{
  "translate": 0.12,
  "encoder_norm": "groupnorm",
  "decoder_norm": "layernorm",
  "decoder_norm_position": "pre",
  "decoder_positions": "learned",
  "adamw_lr_other_params": 0.0025,
  "batch_size": 128
}
Rows from block 5 of the image encoder of a small image captioner, named by matrix and row number. Rows with one number belong to one channel. Each number is 128 + 24 x the weight over its row's rms, rounded and kept within 0 to 255. All counts start at 0. Numbers have three digits each.
After each channel's rows are labels from the 100 images, of 14976, where the channel reaches its highest value: "strongest on" is what is common among them. Only what is clearly more common there than usual is listed. The data: photos of plants, animals and fungi (iNaturalist).
# convs0: first 3x3 conv, stride 2 (encoder.blocks.5.convs.0.weight, 256x128x3x3, each kernel summed), inputs 64-127
# convs1: second 3x3 conv (encoder.blocks.5.convs.1.weight, 256x256x3x3, transposed, each kernel summed), outputs 64-127

convs0.88:117135116129175104144149102145061127156105115123140156131095105130116116108111133129107122099116119138097132109125134096156152180173150123120147130155124188173116131113112129137119078147093102
convs1.88:097139142140146102074129198135153124117146093131125153106142147117147174119136137164183090138099142144124152144081125117104124196146138128133154136151141136112093165115117142127121146113144190
strongest on: order Accipitriformes; family: Accipitridae

convs0.169:110128141116181095101103130098102135139140111097142161109147114092144092143124176097139120149092114145117138139185143114116172128112110106122126153113130104166113128129116114134105107114142123
convs1.169:064142102113157129156061151136111081126098072133112082116116113070134151105147108116153126131139097134136128157136150134123138123169135168161099085118187107167115134165138146128126154103131140
strongest on: class: Aves; order Anseriformes; family: Anatidae

convs0.36:103118163100162100091112130084126105135102124116117157138162075117086105114125128136132115134103110156120158156143110100130099130122094117128122173114137136102171122134141067139122136121108125
convs1.36:095118111137115141113118165115100131164161123144106131089150154119131148097132126153130138120140153142138123136121133161125179148185156124121118095149139144142099148097111127134113145093163131
strongest on: order Anseriformes; family: Anatidae

convs0.136:134150126173144112059155088169085124153124130164134133125110133170148165144116142114112107123106102101108134096122126099135138102106138121097097116157135146109168116117107114097117107117103103
convs1.136:147134111123152140082109183109140138172155146125134121174121152089130162140081173125153077126109189156123138119129120103107119131104114168122107164185133097128152117158159137155112099115127159
strongest on: order Passeriformes

convs0.181:082131162106112133133130107155122114195132160082152110124091146112200098138145150111135121144124172095069104118160128118125129095113163145133116135116113165129153090127154133146108128108102123
convs1.181:231113167137153174118162128142086131147139139124134124140154099102134110111139125108155150131106147169101175124121138152100126151119119110120146108159167142127134123157127118150139124080128187
strongest on: class: Aves; order Charadriiformes; family: Laridae

convs0.109:110117116136123095112175132142066110139097112162116106133133140139093243139141129100110115106123145110115108107118124126170091124150140098104089146136142131133118162080106167126091126127109120
convs1.109:135120075148139117178131124117164158132151188127155111172167150115103117131130150151134168112129084119164135132117120125159124111112110117156123137216129108131158162113121113140128141148118122
strongest on: class Aves; order Accipitriformes

convs0.116:148132158137139131075195095146100140141114140131119106135185134154115161096110146139135128129116090128113121104119125091139101110154137101127118097109122138168128102155103117094105166113101135
convs1.116:121116152116086139127137109117115120139152152150118137116187166145098120092152111135089097139141162159130138170166102103106128137130108136146168177172087142110135188119108129159117112176136093
strongest on: order Passeriformes

convs0.234:164165130128113100134136111140136111101159114172091113117110137162166121128107070131133128149102131123152111118075131162119130087142122123148115108126100092103127104156088101143131117132155104
convs1.234:165130133157163139144206145121120165160096134125125167175124160156117113168124115102136144117109155151141099092107113112107109108092118144142124103102172143131132093134162147125147134116138121
strongest on: order Lepidoptera

convs0.8:146129147098159130071076138115126123166126136122118138133140095064143063110144137096122109138118097136168125172149124079107133146129105103102109162146150146131102133151159104125110100120149109
convs1.8:088129128089143121111068129134126096142134119150114101107107123079164155158095107159156113115127140117125138169129132134125171147157133107170094090113102105138123136136153145115138146105123133
strongest on: order Anseriformes; family: Anatidae

convs0.253:123149114106133120086098167126131107093129139109137111128143138115151121118124132123156107105151131180090123109113087135095163142089086183103178130131142105168157121107142141108130135135113142
convs1.253:164109096138093138133131129167113135121118130135134139033138139089143135119098131117128074142162140104101139108160124136171106141138120165134139107116108156134106107073124139163129130083135135
strongest on: order: Lepidoptera; kingdom Plantae; phylum Tracheophyta; class Magnoliopsida

convs0.203:092116144138156082105118166082133166128129099104127194101152080177108119119120149113133132151100107141091165078151112187119155091116104120090123153105101103101128116138117124130111136152149106
convs1.203:128106100109077086142083150147107097118096111117135120172157146123131136099111069105125141084127116150147120163135139149110087082152163139123110112140172137171136106164100127107148160082161132
strongest on: order Anseriformes; family: Anatidae

convs0.122:090131074107141122165106126136114111086123127153120143101149151143114120090112129124138095166117119138142171113118096173118118124135132142116123133129131109149095134116128156097133134167179139
convs1.122:131135095110099111137093120149118114120126105116132108151147131141123126155100125112117117098137100107137128129146139128162088091137138133132126139125110115128139112139147175115132126101119127
strongest on: order Accipitriformes

convs0.186:103104146086128120118093168104139152161116109092146108153121087081122120158117191119138122140105129131092143183145114128104132108124137141147127190128150119153099116108149168128170140150127129
convs1.186:104178143140154119145120106142113118116071110109116118088201130132115105107135094144121124122144095110151115082117140131149167125118127119125131137167165106165119138142128135150122146086120122
strongest on: order Odonata

convs0.213:127113143124161112106149077163073102131100124121092166120133093157135173097083139113118134138121129140093148081164160137139088119100158123155122144094124143131183089134094137120128129119102123
convs1.213:134139094151118123113160131137109120099171090161115109153125178173128139105143120097162128174101158155131124174106110084110150098144103140115139126153156129127105129116115120143110105091116154
strongest on: phylum Chordata; class Aves

convs0.120:080125083128166117116106146109142137111108141174120098145117153139123163128118159124119095144117142148095134111138141182138100109124118141117140110129105103105107122132129152093138131139127130
convs1.120:124129133150125160146132154115135126126150157098147110117163100152112129106151136137107133146129088089144106130134154118124119111094110160124131179116116133115156118135121089130119097122136104
strongest on: phylum Arthropoda; class Insecta

convs0.172:157120138112141135143118116132071146118126124145147071116120109107100162102125136104134146077090135119169144105125066117138122189146105126140084158137171108125125124117150126126093118159135105
convs1.172:062138092136133097135110107098152104104094145170113206150150168124120117098126150134125152131157106126125149131122141118119112154145136085155102114144093117104136149147114150129154146178127107
strongest on: class Aves

convs0.242:097143114094107166180087122112124091126150110066132083141138109090111123130127153107183111082077110107143135137135107157122122117106075148097104166087128146142108108106161127128105141157146140
convs1.242:145145102121138128086081094119112116130092101153114125114137141129128116141117133110137065116120108142154137107141153122200111129134133128130142108101110122120145115127140156122109150117156127
strongest on: phylum Chordata; class Aves

convs0.28:137126117140118190129075131126150120100127164109147103166152141116112140146123096134120149129107103130171135078118138173139133142121127158102126118120123115123110074155132185132102134095132131
convs1.28:075117126128115137073117127111147096101166135159116098103084132178127114120149128098117113137116101124123135135120130121147140098112124116125096082083101140128141088125097138135120140153121104
strongest on: order Anseriformes; family: Anatidae

convs0.62:107144039108137135126088137112183146092141136111115123123127105125103096134106170141120090124147112112130145128135124123128119119129169116085117108141111117151099120121108120150132106143140112
convs1.62:121114120065127119063081126131132132090112083167118138137050125122121116116083115128124109124105108106152158132129100103096132072110124115119118137125105115127082080141085129123089088089145091
strongest on: class Aves; order Accipitriformes

convs0.144:156117103137152061094087110108099141109162151109146114125133132119145138122080157130122111131153108158107126137167121127106112126086118119104131113159143085141152117090161131089122151142145110
convs1.144:101152090080132109086121152124148112129114085150125127110119106142131155104111112095173107144128132075096118116107116083101119110135126159142105116138117147135105113134093176145113089091115098
strongest on: phylum Chordata; class Aves

convs0.125:149123146103124107096132144138115130142133111102156130147118123140111114161101125085118132144121101137128145168087107096115232139137123146141154139140157151178107128137103140165125121126168138
convs1.125:139145118114149137151120115154133118088139118121098094112129142129128109168118147142148135150120142138159173096153137138148169110112090158143110096111175104183143126112141181152143189142154136
strongest on: order Piciformes; family: Picidae

convs0.143:129103110108129164118110129156135124145130104104131124133131088094128091133145144163142087116162080078124098129163113140118107086121144131106115117117127227139119096133129111131120138119122150
convs1.143:094138134085116115094089103155149085080122126142133056114095093094160121136146109118142111151097143104103119127132098111120119089129109090109129164106119158159101117111132100134096130101103111
strongest on: phylum Chordata; class Aves; order: Anseriformes; family: Anatidae

convs0.175:135088140114125087128109106127122160140153141111179122105131151094116132151123141165138109165139133145093111167188115091117127081072089113143123149136159100149159113108143139108165147143137136
convs1.175:097186128144124115142132153141129091138086094131100088125124096114139119110117106142132113143149120080105067111122098087096156120105151137091152140162166143135116116131091105172107113115116105
strongest on: order Coleoptera

convs0.250:140120137138107115097154116104102105124129106154133108157164127197124160132117094132109143105143102156145118095102106181178109136147124143127121087098145154130087098151088121134119119096103133
convs1.250:098107145104130130108141149143142124118217152138091093117128197141126123132127147135153149184103110142148139143112116121128129123131120130144149093166085144126114137112076150134119122145117082
strongest on: order Lepidoptera

convs0.41:082131120108101146188154114111103127137147084104115142109128116142072204130169108141146166114094114142151100103171121148139118090125120111159126144125160157088145127149120118160125120128131138
convs1.41:099123123162138094171118105147134103106147146116112110199130114133116136121142138140133175136133107132138101160139135143151135123129134131104133064144165151115136119100141108152134160158164108
strongest on: class Aves

convs0.10:121126104114134105092124142116085106117125143182139096171124112157129140129112121133119130086140140167146121088109091197119123145157117152100134129132177146153115093138100151112119129106129131
convs1.10:143094127100114113122138208114171149128215125115122131094117187114138163124113159140118113152136107105142113132111141139135093144165148100150093104140074160129134116115128141133147126160132093
strongest on: order Lepidoptera

convs0.166:126106109114135065129080118095093168101181151135131130103114122110138088122126135107126119137123129152134099126155119123109120150109090097139103125132126089144107140105126128118118110157135114
convs1.166:097163160071135118135125161132135113128102106145147160138112119126149138123098109144177152150158102065118098116066114093098113130131117124162094145133090139133137119159103144114130115133121083
strongest on: phylum Chordata; class Aves

convs0.95:119122126137182132145126122148130105128121137129145119130156150104151120153133192121128105128105105110133105135153105097118103104109111095103128151137148139142147122116142098071131135087121111
convs1.95:131117122127141133132066139123105125161121117139126136112079148057095157103131121120147070132094147170116152135153105119156129141143144162153146134102124108114149158111152147111103076091137128
strongest on: class Aves; phylum Chordata

convs0.229:084151169156134146107163084165097129205126119118125157090091165138118115136113129128114117115129115099081093131127143107116167130106147136142086150151124155134127132111106140134116116116108135
convs1.229:195131140143149130091180161126124126112133140129149131134160120107126137134136127120162124155119151144111163152144135128094103150134128091106121120178169126151121148132162130135127133145136184
strongest on: class Aves; order Charadriiformes

convs0.79:161144152137152105070143100154091108118130143144120149114141121200159136099106119121110133117136109142095177108129139090106130133124099163117148131169141143144167109141108100099121084150076123
convs1.79:135126100124120103089155167158133118143134121121104154089121195113137171119082157104150106137125188148143153157161112126123126137170133160146153107154132168139090147098128137166132138135147163
strongest on: order Accipitriformes

convs0.12:171093121098140196110083128169170129104124152085142119146125119103121094163163138149161112101142081093112114137133158091136119121113171161105144132141118133116123104133183098122118132096124131
convs1.12:125112119121145122061119096129179087087122120173118119104079105137129109146157126115109113137103122155117150150119111103118137112120122099133142121099097147131088113129105112137107144083092123
strongest on: class: Aves; order Anseriformes; family: Anatidae

convs0.255:128097120123114181129123127189115129143132155078147097143139123127138173148149173118137126087143106086085084124145118074122091098107142148090136148143163180118150095099169118094113156108120117
convs1.255:117153121144156126105103149149173110099127172139139115094111132112147132130128121123158086156067129133101128108092122109139130110108129110109136154146095122123146117115083102116081133078076101
strongest on: class: Aves; order Charadriiformes; family: Scolopacidae

convs0.37:109114129074154111163099142114087124126111128097159153124093131109151088144127155105160109090119100118114124131132117149131206131105159164151182135105108107151120133115106122160135114095123168
convs1.37:169115113134120192171114113144120115109115086141106102127119117096124132126124136110121105172148101171113178154103141136139126141129079119125141088077177130169119137130120102138133130080141130
strongest on: class: Aves; order Piciformes; family: Picidae

convs0.102:099105132138113126211122129107115133108156124144118146121152121115126092140180097119160136107119164093169110092173126179108098094154125124137133119088101155140126150100082122149116129128125131
convs1.102:129105165092128139228099117139101135126132157134134114158108101123126129127124141141116149119149108120165107121143144135129089090139110132129127124116125161112127112103113108115156123161138089
strongest on: class Aves

convs0.34:140135140125137130099122130144119170117102140140103124156177115099110102121118177119149138132111068104123122117157108099124091154142117102136108122084138126171115137144112095108130157097100134
convs1.34:116089159092087173110117138116116116143138130156105149104155191097109111077142133130097065155112178151107115143118122115119135145142124131148137209137091140110130170125133125125115103133145105
strongest on: order Passeriformes

convs0.206:130111111107127143082135157124145124152121174149099111187171113125125108133169104099105140163146123143129148148160080071082116138121116113121106140099136137154118143146174118125119126059118110
convs1.206:097098147109142146158101109109103126129129103133123110115099175124111138161125123168119116130145134111135121180153129140109179133144147139162154131132106125131156122106076102129111116190156120
strongest on: phylum Arthropoda; class Insecta

convs0.108:108131152108127182120104106164122120158144143124117088111142099171140201174155086123114140133118091099144128129121091139142145094119150174100125152112151179113147085161129148124114140109133121
convs1.108:159157096131158125148112122110114122094144151166127088109106123127139094152153136122142131148122145174146135114177092122159151130102090121106130114129150119127158140124125127152170145107117101
strongest on: order Charadriiformes

convs0.237:170141135102129108113127116136114120110148122142085146158109134182138140106109097117133124100124114137128114122100108104141134137146137125167160147112097100113129130160086103140113125152129157
convs1.237:153126126163161134107200157133107122128146127137121207136152171139123117136131157121159158161122148161128101156120119146101112137157115135129160101128140162134089124098139116149106160139139148
strongest on: phylum Arthropoda

convs0.56:071109170103125132131103150153116120141127113089135133100126088085135128159144118120114116159116089124143116109195151194117113101118153145082099147128131164163168099118113136146126172147130127
convs1.56:165101119083117112113097158095085108096112124193106087140134089123102088096122131095143127097145112097128112093130117107109122106140107111109103123128114145152139105129145122119139143110125103
strongest on: class Aves; order Anseriformes; family: Anatidae

convs0.217:094112137097110138130151138121107114115137115089131130135106123121163103157164112145159141123132105127137105093130082130097136117117163114108084146130101146137166114158156119170081133160134134
convs1.217:150087157097124127139146126090101125127123161106142142117116113137154125139129137106123137105122114119126128122105114176127105122120162133126133105127117157157142099107148139164164157136170142
strongest on: phylum Chordata; class Aves

convs0.178:113130142138153172100089158146102137063120125168130130139152104114132078148110043154123107146132101122143112089129112188102143095125144161126121079120105129114137122142113127165106135115123117
convs1.178:112090164084089170104086144129141107116131152127109074158087106172124127149118121118123133115125137104119134092123127112112120100112118145134112150146108132142118080131124131124128125125126102
strongest on: phylum Arthropoda; class Insecta; order Lepidoptera

convs0.194:128144118164141123110136141139123127145126104150123130098129090177105173097109112094106133121092105128116153097119128175156136127165107160085090135159117183103113127108081120135119114172112122
convs1.194:159096071077101094118102196107142127085173165133120128150154148147123130120119186110172097096129102123154111109133136151148110132119130108124110100142101130127172146111123145112144165115128133
strongest on: order Charadriiformes

convs0.14:114166151171100141097174102140099162184120127110135079142135132151095153134117151114143127110114179102115115105119096071142123124155110132131086136142126160106118118131119113146129115132122108
convs1.14:112089100174124110159192129136125162127107153094148147136172147109139088120114144118116155102133139166134155127143129123152105087121136120146138130217150144142132163164130142156115138116121184
strongest on: class Aves; order Charadriiformes

convs0.236:126181142143121133121131100163099118150109107150147148114126151151118143140153095115115105112144081094131107129080137107117173125111142141118088115159132149131121134114071154122088111131135136
convs1.236:161152120123160128106156141126162139129120182109148116165120132128124127172092151146162079123107168143133141123129111148136108117098135150151117140162142135143129104129162163166135161132138174
strongest on: class Aves

convs0.128:081128133065120089118114152104133178122114119121153117141086083113180104184152156127122120127161132131154141152195141156104125104099153129127140144107145107178141133095093129137138146135126142
convs1.128:119179152109102112153178120124127114110108111108121097107154081113122126104134124119109112122138102113133099084128159154130139192121128132096123125134153121131114143131161112144163115130105129
strongest on: order Odonata

convs0.182:133163164093104111111127133131098156099124118141155095123156117101121112162137127146153115120135097110160120153154099099101145164095144115128097156118130137234128118135103157130120147139134133
convs1.182:116151134132134132116123096134126145140104106120116110111148145106103094090106151124079078110109130102148123115182120146130135171159168162147135165161094102151115128153141151178144136147129127
strongest on: order Odonata

convs0.85:153123119112160193144055146167170122075147139104139111166136134097118071170143109176142090117125109094148118145129172134118099118105155126104154104116105164148100112131134099126115114119146133
convs1.85:087158150101123134067115094136136123090127104152115089134068108149140127127130114092128108130110121100135142139139111105109109106130119139126133136075145119144103096124142120116108129113091120
strongest on: phylum Chordata; order Anseriformes; family: Anatidae

convs0.148:089118133104126174177066132146151107111144142079157098108164143081129092173137124167128115125136088098143107125159106153119123117115128137073121153176130167141152082112138116115138148141126135
convs1.148:123159141095147113092105155145114131104122141171114102099081090116130127130112132114133083113094093128108141083091092104139119112112127138102108115110097111133143099111113164128106111111132079
strongest on: order Anseriformes; family: Anatidae

convs0.59:128132106087120105176135115137091140146149136117184107168127159099180142129129140135121101112124168126107135159134139111121156126134130111113207122146147104166138100153129114111129118083157121
convs1.59:128121122154152106142138142181116097129120096104121118108131124148128150135129126121144133127138080122162138117117125132120141143094104152127150118100143142115127122176163105157160105109102116
strongest on: order Piciformes; family: Picidae

convs0.90:132120139102135103144116130136109144130110129105184155120147125136130098124111182101128129147114102151114135142130120128101215141126118139138185141140184115171099117136120125124138118093130171
convs1.90:119124099119116128177093117187124108087117108145122114110104132100098154123111134126132117154135134149119182139131139111143129119115094151143111085113186143161126128139115144131133144102105113
strongest on: order Piciformes; family: Picidae; text has "woodpecker"

convs0.60:120130131112139119119161127150056136133100118131134095138096113137081212133140138122135118069117108123154150104098081086152129167145125116148093172119157159149126115118130139129083114149145131
convs1.60:084155093165156074102147094112171119108123137129105149174175193119136115110125134160119133144139087132136130164142126135157134119144135079129136119136136107121120180129153137157148167170123151
strongest on: class: Aves; order Accipitriformes; family: Accipitridae

convs0.38:129109150120153128114141102129089132120132129122111138098121155124165121130128134130133146186097116145095115104191096108118167091108137141099074132113108113146210119152106136161083123132117106
convs1.38:135123112142129109132098145075100120171099121101144094112156133097139154126106132065116151113127130143121117144206115143114075106151168160133110084164185135159124105124139138129170139111161176
strongest on: phylum Chordata; class Aves

convs0.73:143125129110165126089096117134107114124120137127102139166171107091090078129168096119149166125145139131150150168142130087146114163161096140168133153131146147159114141146148106121143106105091122
convs1.73:111088094149143124111139164154092096124155082162087128116130123132110195121182169169136130159109118137122133176102150148109179161183116150127140137114132156125117176105100122114085139139154116
strongest on: phylum Arthropoda; class Insecta; order Coleoptera

convs0.134:117135113128130144119069152155133120079149095132112116126156104090129029149111079150140116157143105124191130147112149140115122121134133149149139120115125144146105117155117116129159130158143120
convs1.134:115115185092105174094062123152119104128125102164103084149097086140108118155121127143123120108129144075125122118118140108120131150110102153113101157129127092112116088140140162086133136113127133
strongest on: order Coleoptera; family: Coccinellidae

convs0.199:104124142148119109127130108089110164128161155095130102170161132179129153148119093149124152115127117146113113099129088180142117124134104132107107110118137090119099079202151130148114117117131146
convs1.199:095108152113082114122150145152108089116134119086114088112153129133166116099123095119107119117153128156127137135113119133105108107115116133134124079138127146133140110142107142125127135137147070
strongest on: order Lepidoptera

convs0.77:147100129095114150141138145159117127107119153151134101098099172099185135129150116126140133174112131143135090104104101156090175119155121175123120140133114100125138141110127194129101112129132114
convs1.77:168133153138136162183147092068120164147091161122163163154123168126136120172119129119117161110155100108139113103145130162125064094149154129141134102103140136131140126121153128142147141147121130
strongest on: order Lepidoptera

convs0.74:129129142100160151142116108152097117153129106091095169135142063106129083126137122116130116145130106157124124158153121117124103102158164125118128133087099198114124123152131126124107116147114129
convs1.74:120142161086119115122095163164105126113150103146148092145143113144140179132147119158144115117118151121143117132104120146101132109154107130117130142118122124112137155125122118109110131083105120
strongest on: order Anseriformes; family: Anatidae

convs0.163:119132114126110120149105147140122149140155106137094164171142123117104076131101109128151137146113126157121129142136131102097136129175136116180149111104112146167100146130100133138150114139144146
convs1.163:116123168132141121170135177194114118106131090116109119173139121131139144134132119151157125118142113102125086131117157132086135122132105165129121106123161115097114133125090114098070153127136142
strongest on: order Coleoptera; family: Coccinellidae; text has "beetle"

convs0.188:103147131123127145095110124127124106140167161161156069116118155112157113125134121173179130093116179136081110106113098162114128114097089182124121134128133126137135094120135121110148132124145142
convs1.188:204136147152112175123173103143151139125115140127127178108131128100137114137130153144140099140114103111101144080130122104151108133109120137089149122113105139131114124125145122157108114083126120
strongest on: order Lepidoptera; family: Lycaenidae