config.yaml
encoder_arch: "preact_resnet"
image_size: 64
encoder_avg_pool_shortcut: false
decoder_width: 384
decoder_fused_qkv: false
Rows from block 3 of the image encoder of a small image captioner, named by matrix and row number. Rows with one number belong to one channel. Each number is 128 + 32 x the weight over its row's rms, rounded and kept within 0 to 255. All counts start at 0. Numbers have three digits each. After the name is the row's rms in percent of the matrix's.
After each channel's rows are labels from the 100 images, of 14976, where the channel reaches its highest value: "strongest on" is what is common among them. Only what is clearly more common there than usual is listed. The data: photos of plants, animals and fungi (iNaturalist). In brackets: how many of the 100, against the usual share in percent.
# convs0: first 3x3 conv (encoder.blocks.3.convs.0.weight, 128x128x3x3, each kernel summed), inputs 64-127
# convs1: second 3x3 conv (encoder.blocks.3.convs.1.weight, 128x128x3x3, transposed, each kernel summed), outputs 64-127

convs0.16 078:117091097147134144182126112136165100146170160144153137196137094131056145143139120092120158150099089152140109122131123184149053146161129176143120176133141073189110108166181179159170149133136186
convs1.16 075:146137140110130116115177076077118176118131142171149148153175091128137143179144140115171176130141104108158112158152091160122146180212100138159176148156133143117126080104154134139133182183120130
strongest on: phylum Arthropoda (65 vs 30.9); class Insecta (64 vs 29.2)

convs0.10 096:151121137068151107075096133127126079088122130116156099121119139096201082145132120105135106097110105186189081127120161133078239116096133122079098085152084179171082131103110088096126115049110055
convs1.10 144:136099154098086125127141088167054101114146135104126179151105097081146122115083060078151154104158109096067126168179134165067137166111103126119190086106209125149129130159086114172123111153155172
strongest on: class: Aves (86 vs 55); order Piciformes (30 vs 1.8); family: Picidae (30 vs 1.8)

convs0.34 114:089170160108106093107154158123105124088090112083097100126110045184095060147098120149128075134152078168117128070105126136098083104081105113120114109088140086136084172099149101130165135129117098
convs1.34 111:114168176130145100043142149157113146118139094079124089118109127113106143158134154120164137157113119162167145162097027143119134088134112125140130161109074133094114134053170122115121091091106121
strongest on: phylum Chordata (96 vs 60.8); class Aves (92 vs 55)

convs0.124 082:129127131128110115145166175097166194095125132079047147160154122133140134145079140108130144134132099120158124149090103102136129127119091084146117180126120139084090178098162136131160129169113102
convs1.124 101:123144133135166133157117084143209094111118133154111124175125111212105093107114140100097096095147144135091128129088180104144107113112099162071077159059130099152108174072199109146136143138104106
strongest on: class Aves (89 vs 55); order Accipitriformes (28 vs 3.9)

convs0.29 111:070148151107190150159136133152087067131161133170086096128154127174149130122099098098109089134107163100106094085065060192161089112126108144122162121089120115115132110139128109176102127119129138
convs1.29 090:124103146097162115141137135084167145165142138163167104119166107172127143157137173100146138153095195105120173122143101147149103144128147159204120133159102118179065107105156126059118145149116159
strongest on: order Lepidoptera (42 vs 13.7)

convs0.95 114:190167184171132140079164136184111202185134111124132128127129075128145118175105181119168133080096081228179111160116146125082150083120142192134165132104086127104146150143166158175096151159170087
convs1.95 092:138184130159135101091117089099133126084095117157117123125043140133106151083126064092128099146102170161189143192118076095141157097075122147178114086112099103085092125110168111121106097130083129
strongest on: class Aves (90 vs 55)

convs0.97 090:120139079079164133160097122162108087126126146128103101114106081085059160210144130126112115193122119093161109083056120141098096130149136140111104112076122094208214106122161125158113104103116118
convs1.97 104:108125101099107090059135113153114159103142131078139107117160140136123131118170180147132159133154156098163183097093132098152154108067175139129076163067130114138132147159078170117153140116131151
strongest on: phylum Chordata (92 vs 60.8); class Aves (89 vs 55)

convs0.60 102:073110096069180154110087144155130116093096117150084081103120109178154080170112152131161098164110116147116095104124069215077131114108162165119131101106070114121111108124154105145124125128127114
convs1.60 109:087098114095101112124157189210123129106113091146127082105140101137115109135175153160138146141132101145084177084082141133097120147116216141091100155154125080114115168143102143101154116145086138
strongest on: class: Aves (88 vs 55); order Anseriformes (28 vs 5.5); family: Anatidae (28 vs 5.5)

convs0.40 086:175105159095181223150121144173202107150105168105134123133160158076151179155120096121119104174159109172092154110160173113117090113104148122087113198100117149152128140093163157150119206158086076
convs1.40 095:162134127157116100127128100109109158102149146127110204096174104093127136096102112180119117096118171128079150082154099062099135161210116130174086157153114088185133090121139186101149192186143130
strongest on: order Odonata (26 vs 3.9)

convs0.30 099:174157127088144118092107115136132107126099160129085099171202131147151133154136198140128100106133126123160059101087134138115126130144088103122082107122076138121183143117123134094192188073082056
convs1.30 093:148136139128040078132167106134110126162154182120143133155144101100107164154136159078171095087085149110070128151146104206070149139178154136129185120158134088112107089112155138126223172199172143
strongest on: order Passeriformes (61 vs 24.9)

convs0.15 119:135091132115175198168089164146159085105177166170138083145099117137109142167130137126122152124148084165107129106122166169082127143123130176111114152140144070131110109125204139199109132076111114
convs1.15 099:192114142084199198134087173163211099118148121188123096117132130154126116120132148101122179136079138174133137129078178129103108090092128144078091188161153105154122079163218126136169134153118129
strongest on: order Anseriformes (29 vs 5.5); family: Anatidae (29 vs 5.5)

convs0.105 081:175107119120161110136098087157085090110128091107108109123107081149105062129120065134121103152128045112085100136163151143066129081115140149114120149093067093150081084115143098173093139116122079
convs1.105 119:081133114146141094111210132174127165079166118135097142157117131127103057083127098138147122149100140082114167088097190096083102138126130121157107101104054104170167114130090132139127137119123095
strongest on: phylum Chordata (98 vs 60.8); class Aves (95 vs 55); order: Anseriformes (25 vs 5.5); family: Anatidae (25 vs 5.5)

convs0.96 104:094134133086143151127058169183157087061098088113160112121115160205191109137108122142133084140159091138075110105155144131138110098102125162123113156106155139173107103123155101112092130106142152
convs1.96 114:098072089138126130053155118116127130074124095119120133152135221187155105132132104186170138146136154068123167097098205087134126095119137174163113123123109120133133136144115087130171144094107126
strongest on: phylum Chordata (98 vs 60.8); class Aves (94 vs 55)

convs0.31 079:162168088109184195196040123190157107087129151115149076142171175118117165188137133138143067164169114117145101084049086117153177166130127128133113156125092149125134109073102099113102140112102120
convs1.31 120:131120115104060104103141103115079099131143152099055167145067071081139104103096114140132098119148087122072121108190147145151093156120146107164163114103168115193109123159082137145122101178142164
strongest on: order Piciformes (28 vs 1.8); family: Picidae (28 vs 1.8); text has "woodpecker" (26 vs 1.6)

convs0.89 077:068102126091136145110144088120118119060132121140085077115097124174121089061114066148147109086124096147093169083109072152119069112101096131132119123095093083181127100177128132117081134118146095
convs1.89 095:143043162147183118137191131109157136110132105111080160128177184219136019121160150136152137169130141148139140109067145099135120097110095118120118135160119126132143097200149073089134136095159197
strongest on: phylum Chordata (92 vs 60.8); class Aves (89 vs 55)

convs0.113 089:137153097128150090091116172156067131158093135136072145130123076087060196119124165110158082173182122061144105093124144107148064098093132085117110107126118095105193141089124113083098115127107080
convs1.113 085:081129123176126106108119157139135154130114146147143149105148043084090168149116119092124133096087186150179203132144112119098122095116110147151133096079127112117136146080094117113114156138135168
strongest on: phylum Chordata (94 vs 60.8); class Aves (93 vs 55)

convs0.56 102:127069184142147148138217164132092142108119111144138108096129159224123084049146069130158104161110097167173119119130098116085155099122074169108077133122099133154128189152189083168100105144181108
convs1.56 108:138104118136121174085238174145069108097131102136112162192117146170159056107148107159154127119129129147144178130123096095105133112126102130118139090142135142137113159129119088063148119113133141
strongest on: class Aves (87 vs 55); order Charadriiformes (36 vs 7.6)

convs0.112 100:119079150125124084159112147118095182122167122143122133156147084126141110091079071103070142164112078084043138135145132148088047142110120075160101155152132159119104103125161159160166129185142084
convs1.112 101:148130171122130127158164137126125122156096146176062174123143121178145102072078130179100133063118169113074094104095133133124125151117079119186147145144116142181171100103169188122108135171121148
strongest on: order Anseriformes (31 vs 5.5); family: Anatidae (31 vs 5.5)

convs0.63 099:140130050100152101113095128173090123098100092122136104078129116123083061106135126113126124134109118140151068091076144077094091108103171097137080100104060107069172133086109112135140126125141070
convs1.63 117:161118099110133135116141128156123124100097125073121145117122122151114083082162183114130143165180158105114092056085172081156119080081192092134092190089155127131132132106114146138087086099111171
strongest on: phylum Chordata (95 vs 60.8); class Aves (90 vs 55)

convs0.122 128:080135148098151140154191148131150104093149145092123123156149092202126073079125087145108094201131110122149171073088053142117085106134092100106124140106118104174122104136141110152115109147101130
convs1.122 117:099191165129132103016226184111056108123140133095134159169143152156129021109108136131138135128159110146209167087075116163128101091171159169133113144080136102142123155125117112122156133095148142
strongest on: class Aves (86 vs 55)

convs0.104 083:097113125104153132119082166139118143174113098146180111078167138112144082188096187134155173169127095128106153152169124159100137129131238158119108141076177130124138117110152171121112119147100133
convs1.104 087:130132133134128098075123106137111188109143180150143140106153119114141128114175144169158154101194200101100123096130140081207123116114150161165123104098139094108098110121086130128145147157077175
strongest on: order Accipitriformes (27 vs 3.9)

convs0.92 095:100160120127125054096119114126071112117131091076076129118069104108129129114074088149134070162203126087093119092126116127134085144072137082121085124125126100145105123078125109110131092096128099
convs1.92 090:145158168142087136144197133162134142125151147138146136128146093136095090116070135149128091122142116106047131069141131137093116099122120134186117064164107116156133081165107160169125171146152120
strongest on: phylum Chordata (96 vs 60.8); class Aves (89 vs 55)

convs0.126 082:147205142144142149100131128145129132168116112115077169102122086134085170151096119095143115152111120120162104093099059052102100095081073109101072091087081110127182182113094086078129082133137091
convs1.126 092:124164101196113140114133142182065161131119064157147123098101083101096139077095177074115074110096128133153128096151063113040137114102109128145104099118111108123170106138105103155109145125168130
strongest on: class Aves (88 vs 55)

convs0.118 104:161113150123098163143152109102156147118124163092066130128167102094156117116088134135111094121148090136109123122146066086100101138096100090122079140133064104100069087072105118081190134144093052
convs1.118 089:118151160138122130114200100134164152108156142158137150185148113132114135134104155139150066105142131133097104061129120180148137117145173118167102082147149109115125080136105145145217194188146143
strongest on: order Charadriiformes (29 vs 7.6)

convs0.120 088:183115130136142110117055147089090134148153121152090105139088126059103223099066100098079118142116131107098164115145158183159150125109128060087166145157115177086133111082110135055087100140116148
convs1.120 102:153115109101070180129079146163213132171094149207107146101151091085136212090089162132117111125128092094137173123155115144083118139113097159139098105148139078167147148152147110174154132091099176
strongest on: phylum Chordata (95 vs 60.8); class Aves (93 vs 55)

convs0.93 119:115156088083104090121063136110112120086104114113159098087112065134119104087118151119106096101137094120107067084079150090088146125072183118115067139116109118138152152049136060109144094102076123
convs1.93 144:121130134146124122126119089149146120129172119120139125110105141118064094152128144143119148122230125043097125116128094130089087157161092100122187107080249134114145137151145086125119130103118078
strongest on: kingdom Plantae (33 vs 7.3); phylum Tracheophyta (33 vs 7.3); class Magnoliopsida (32 vs 5.6)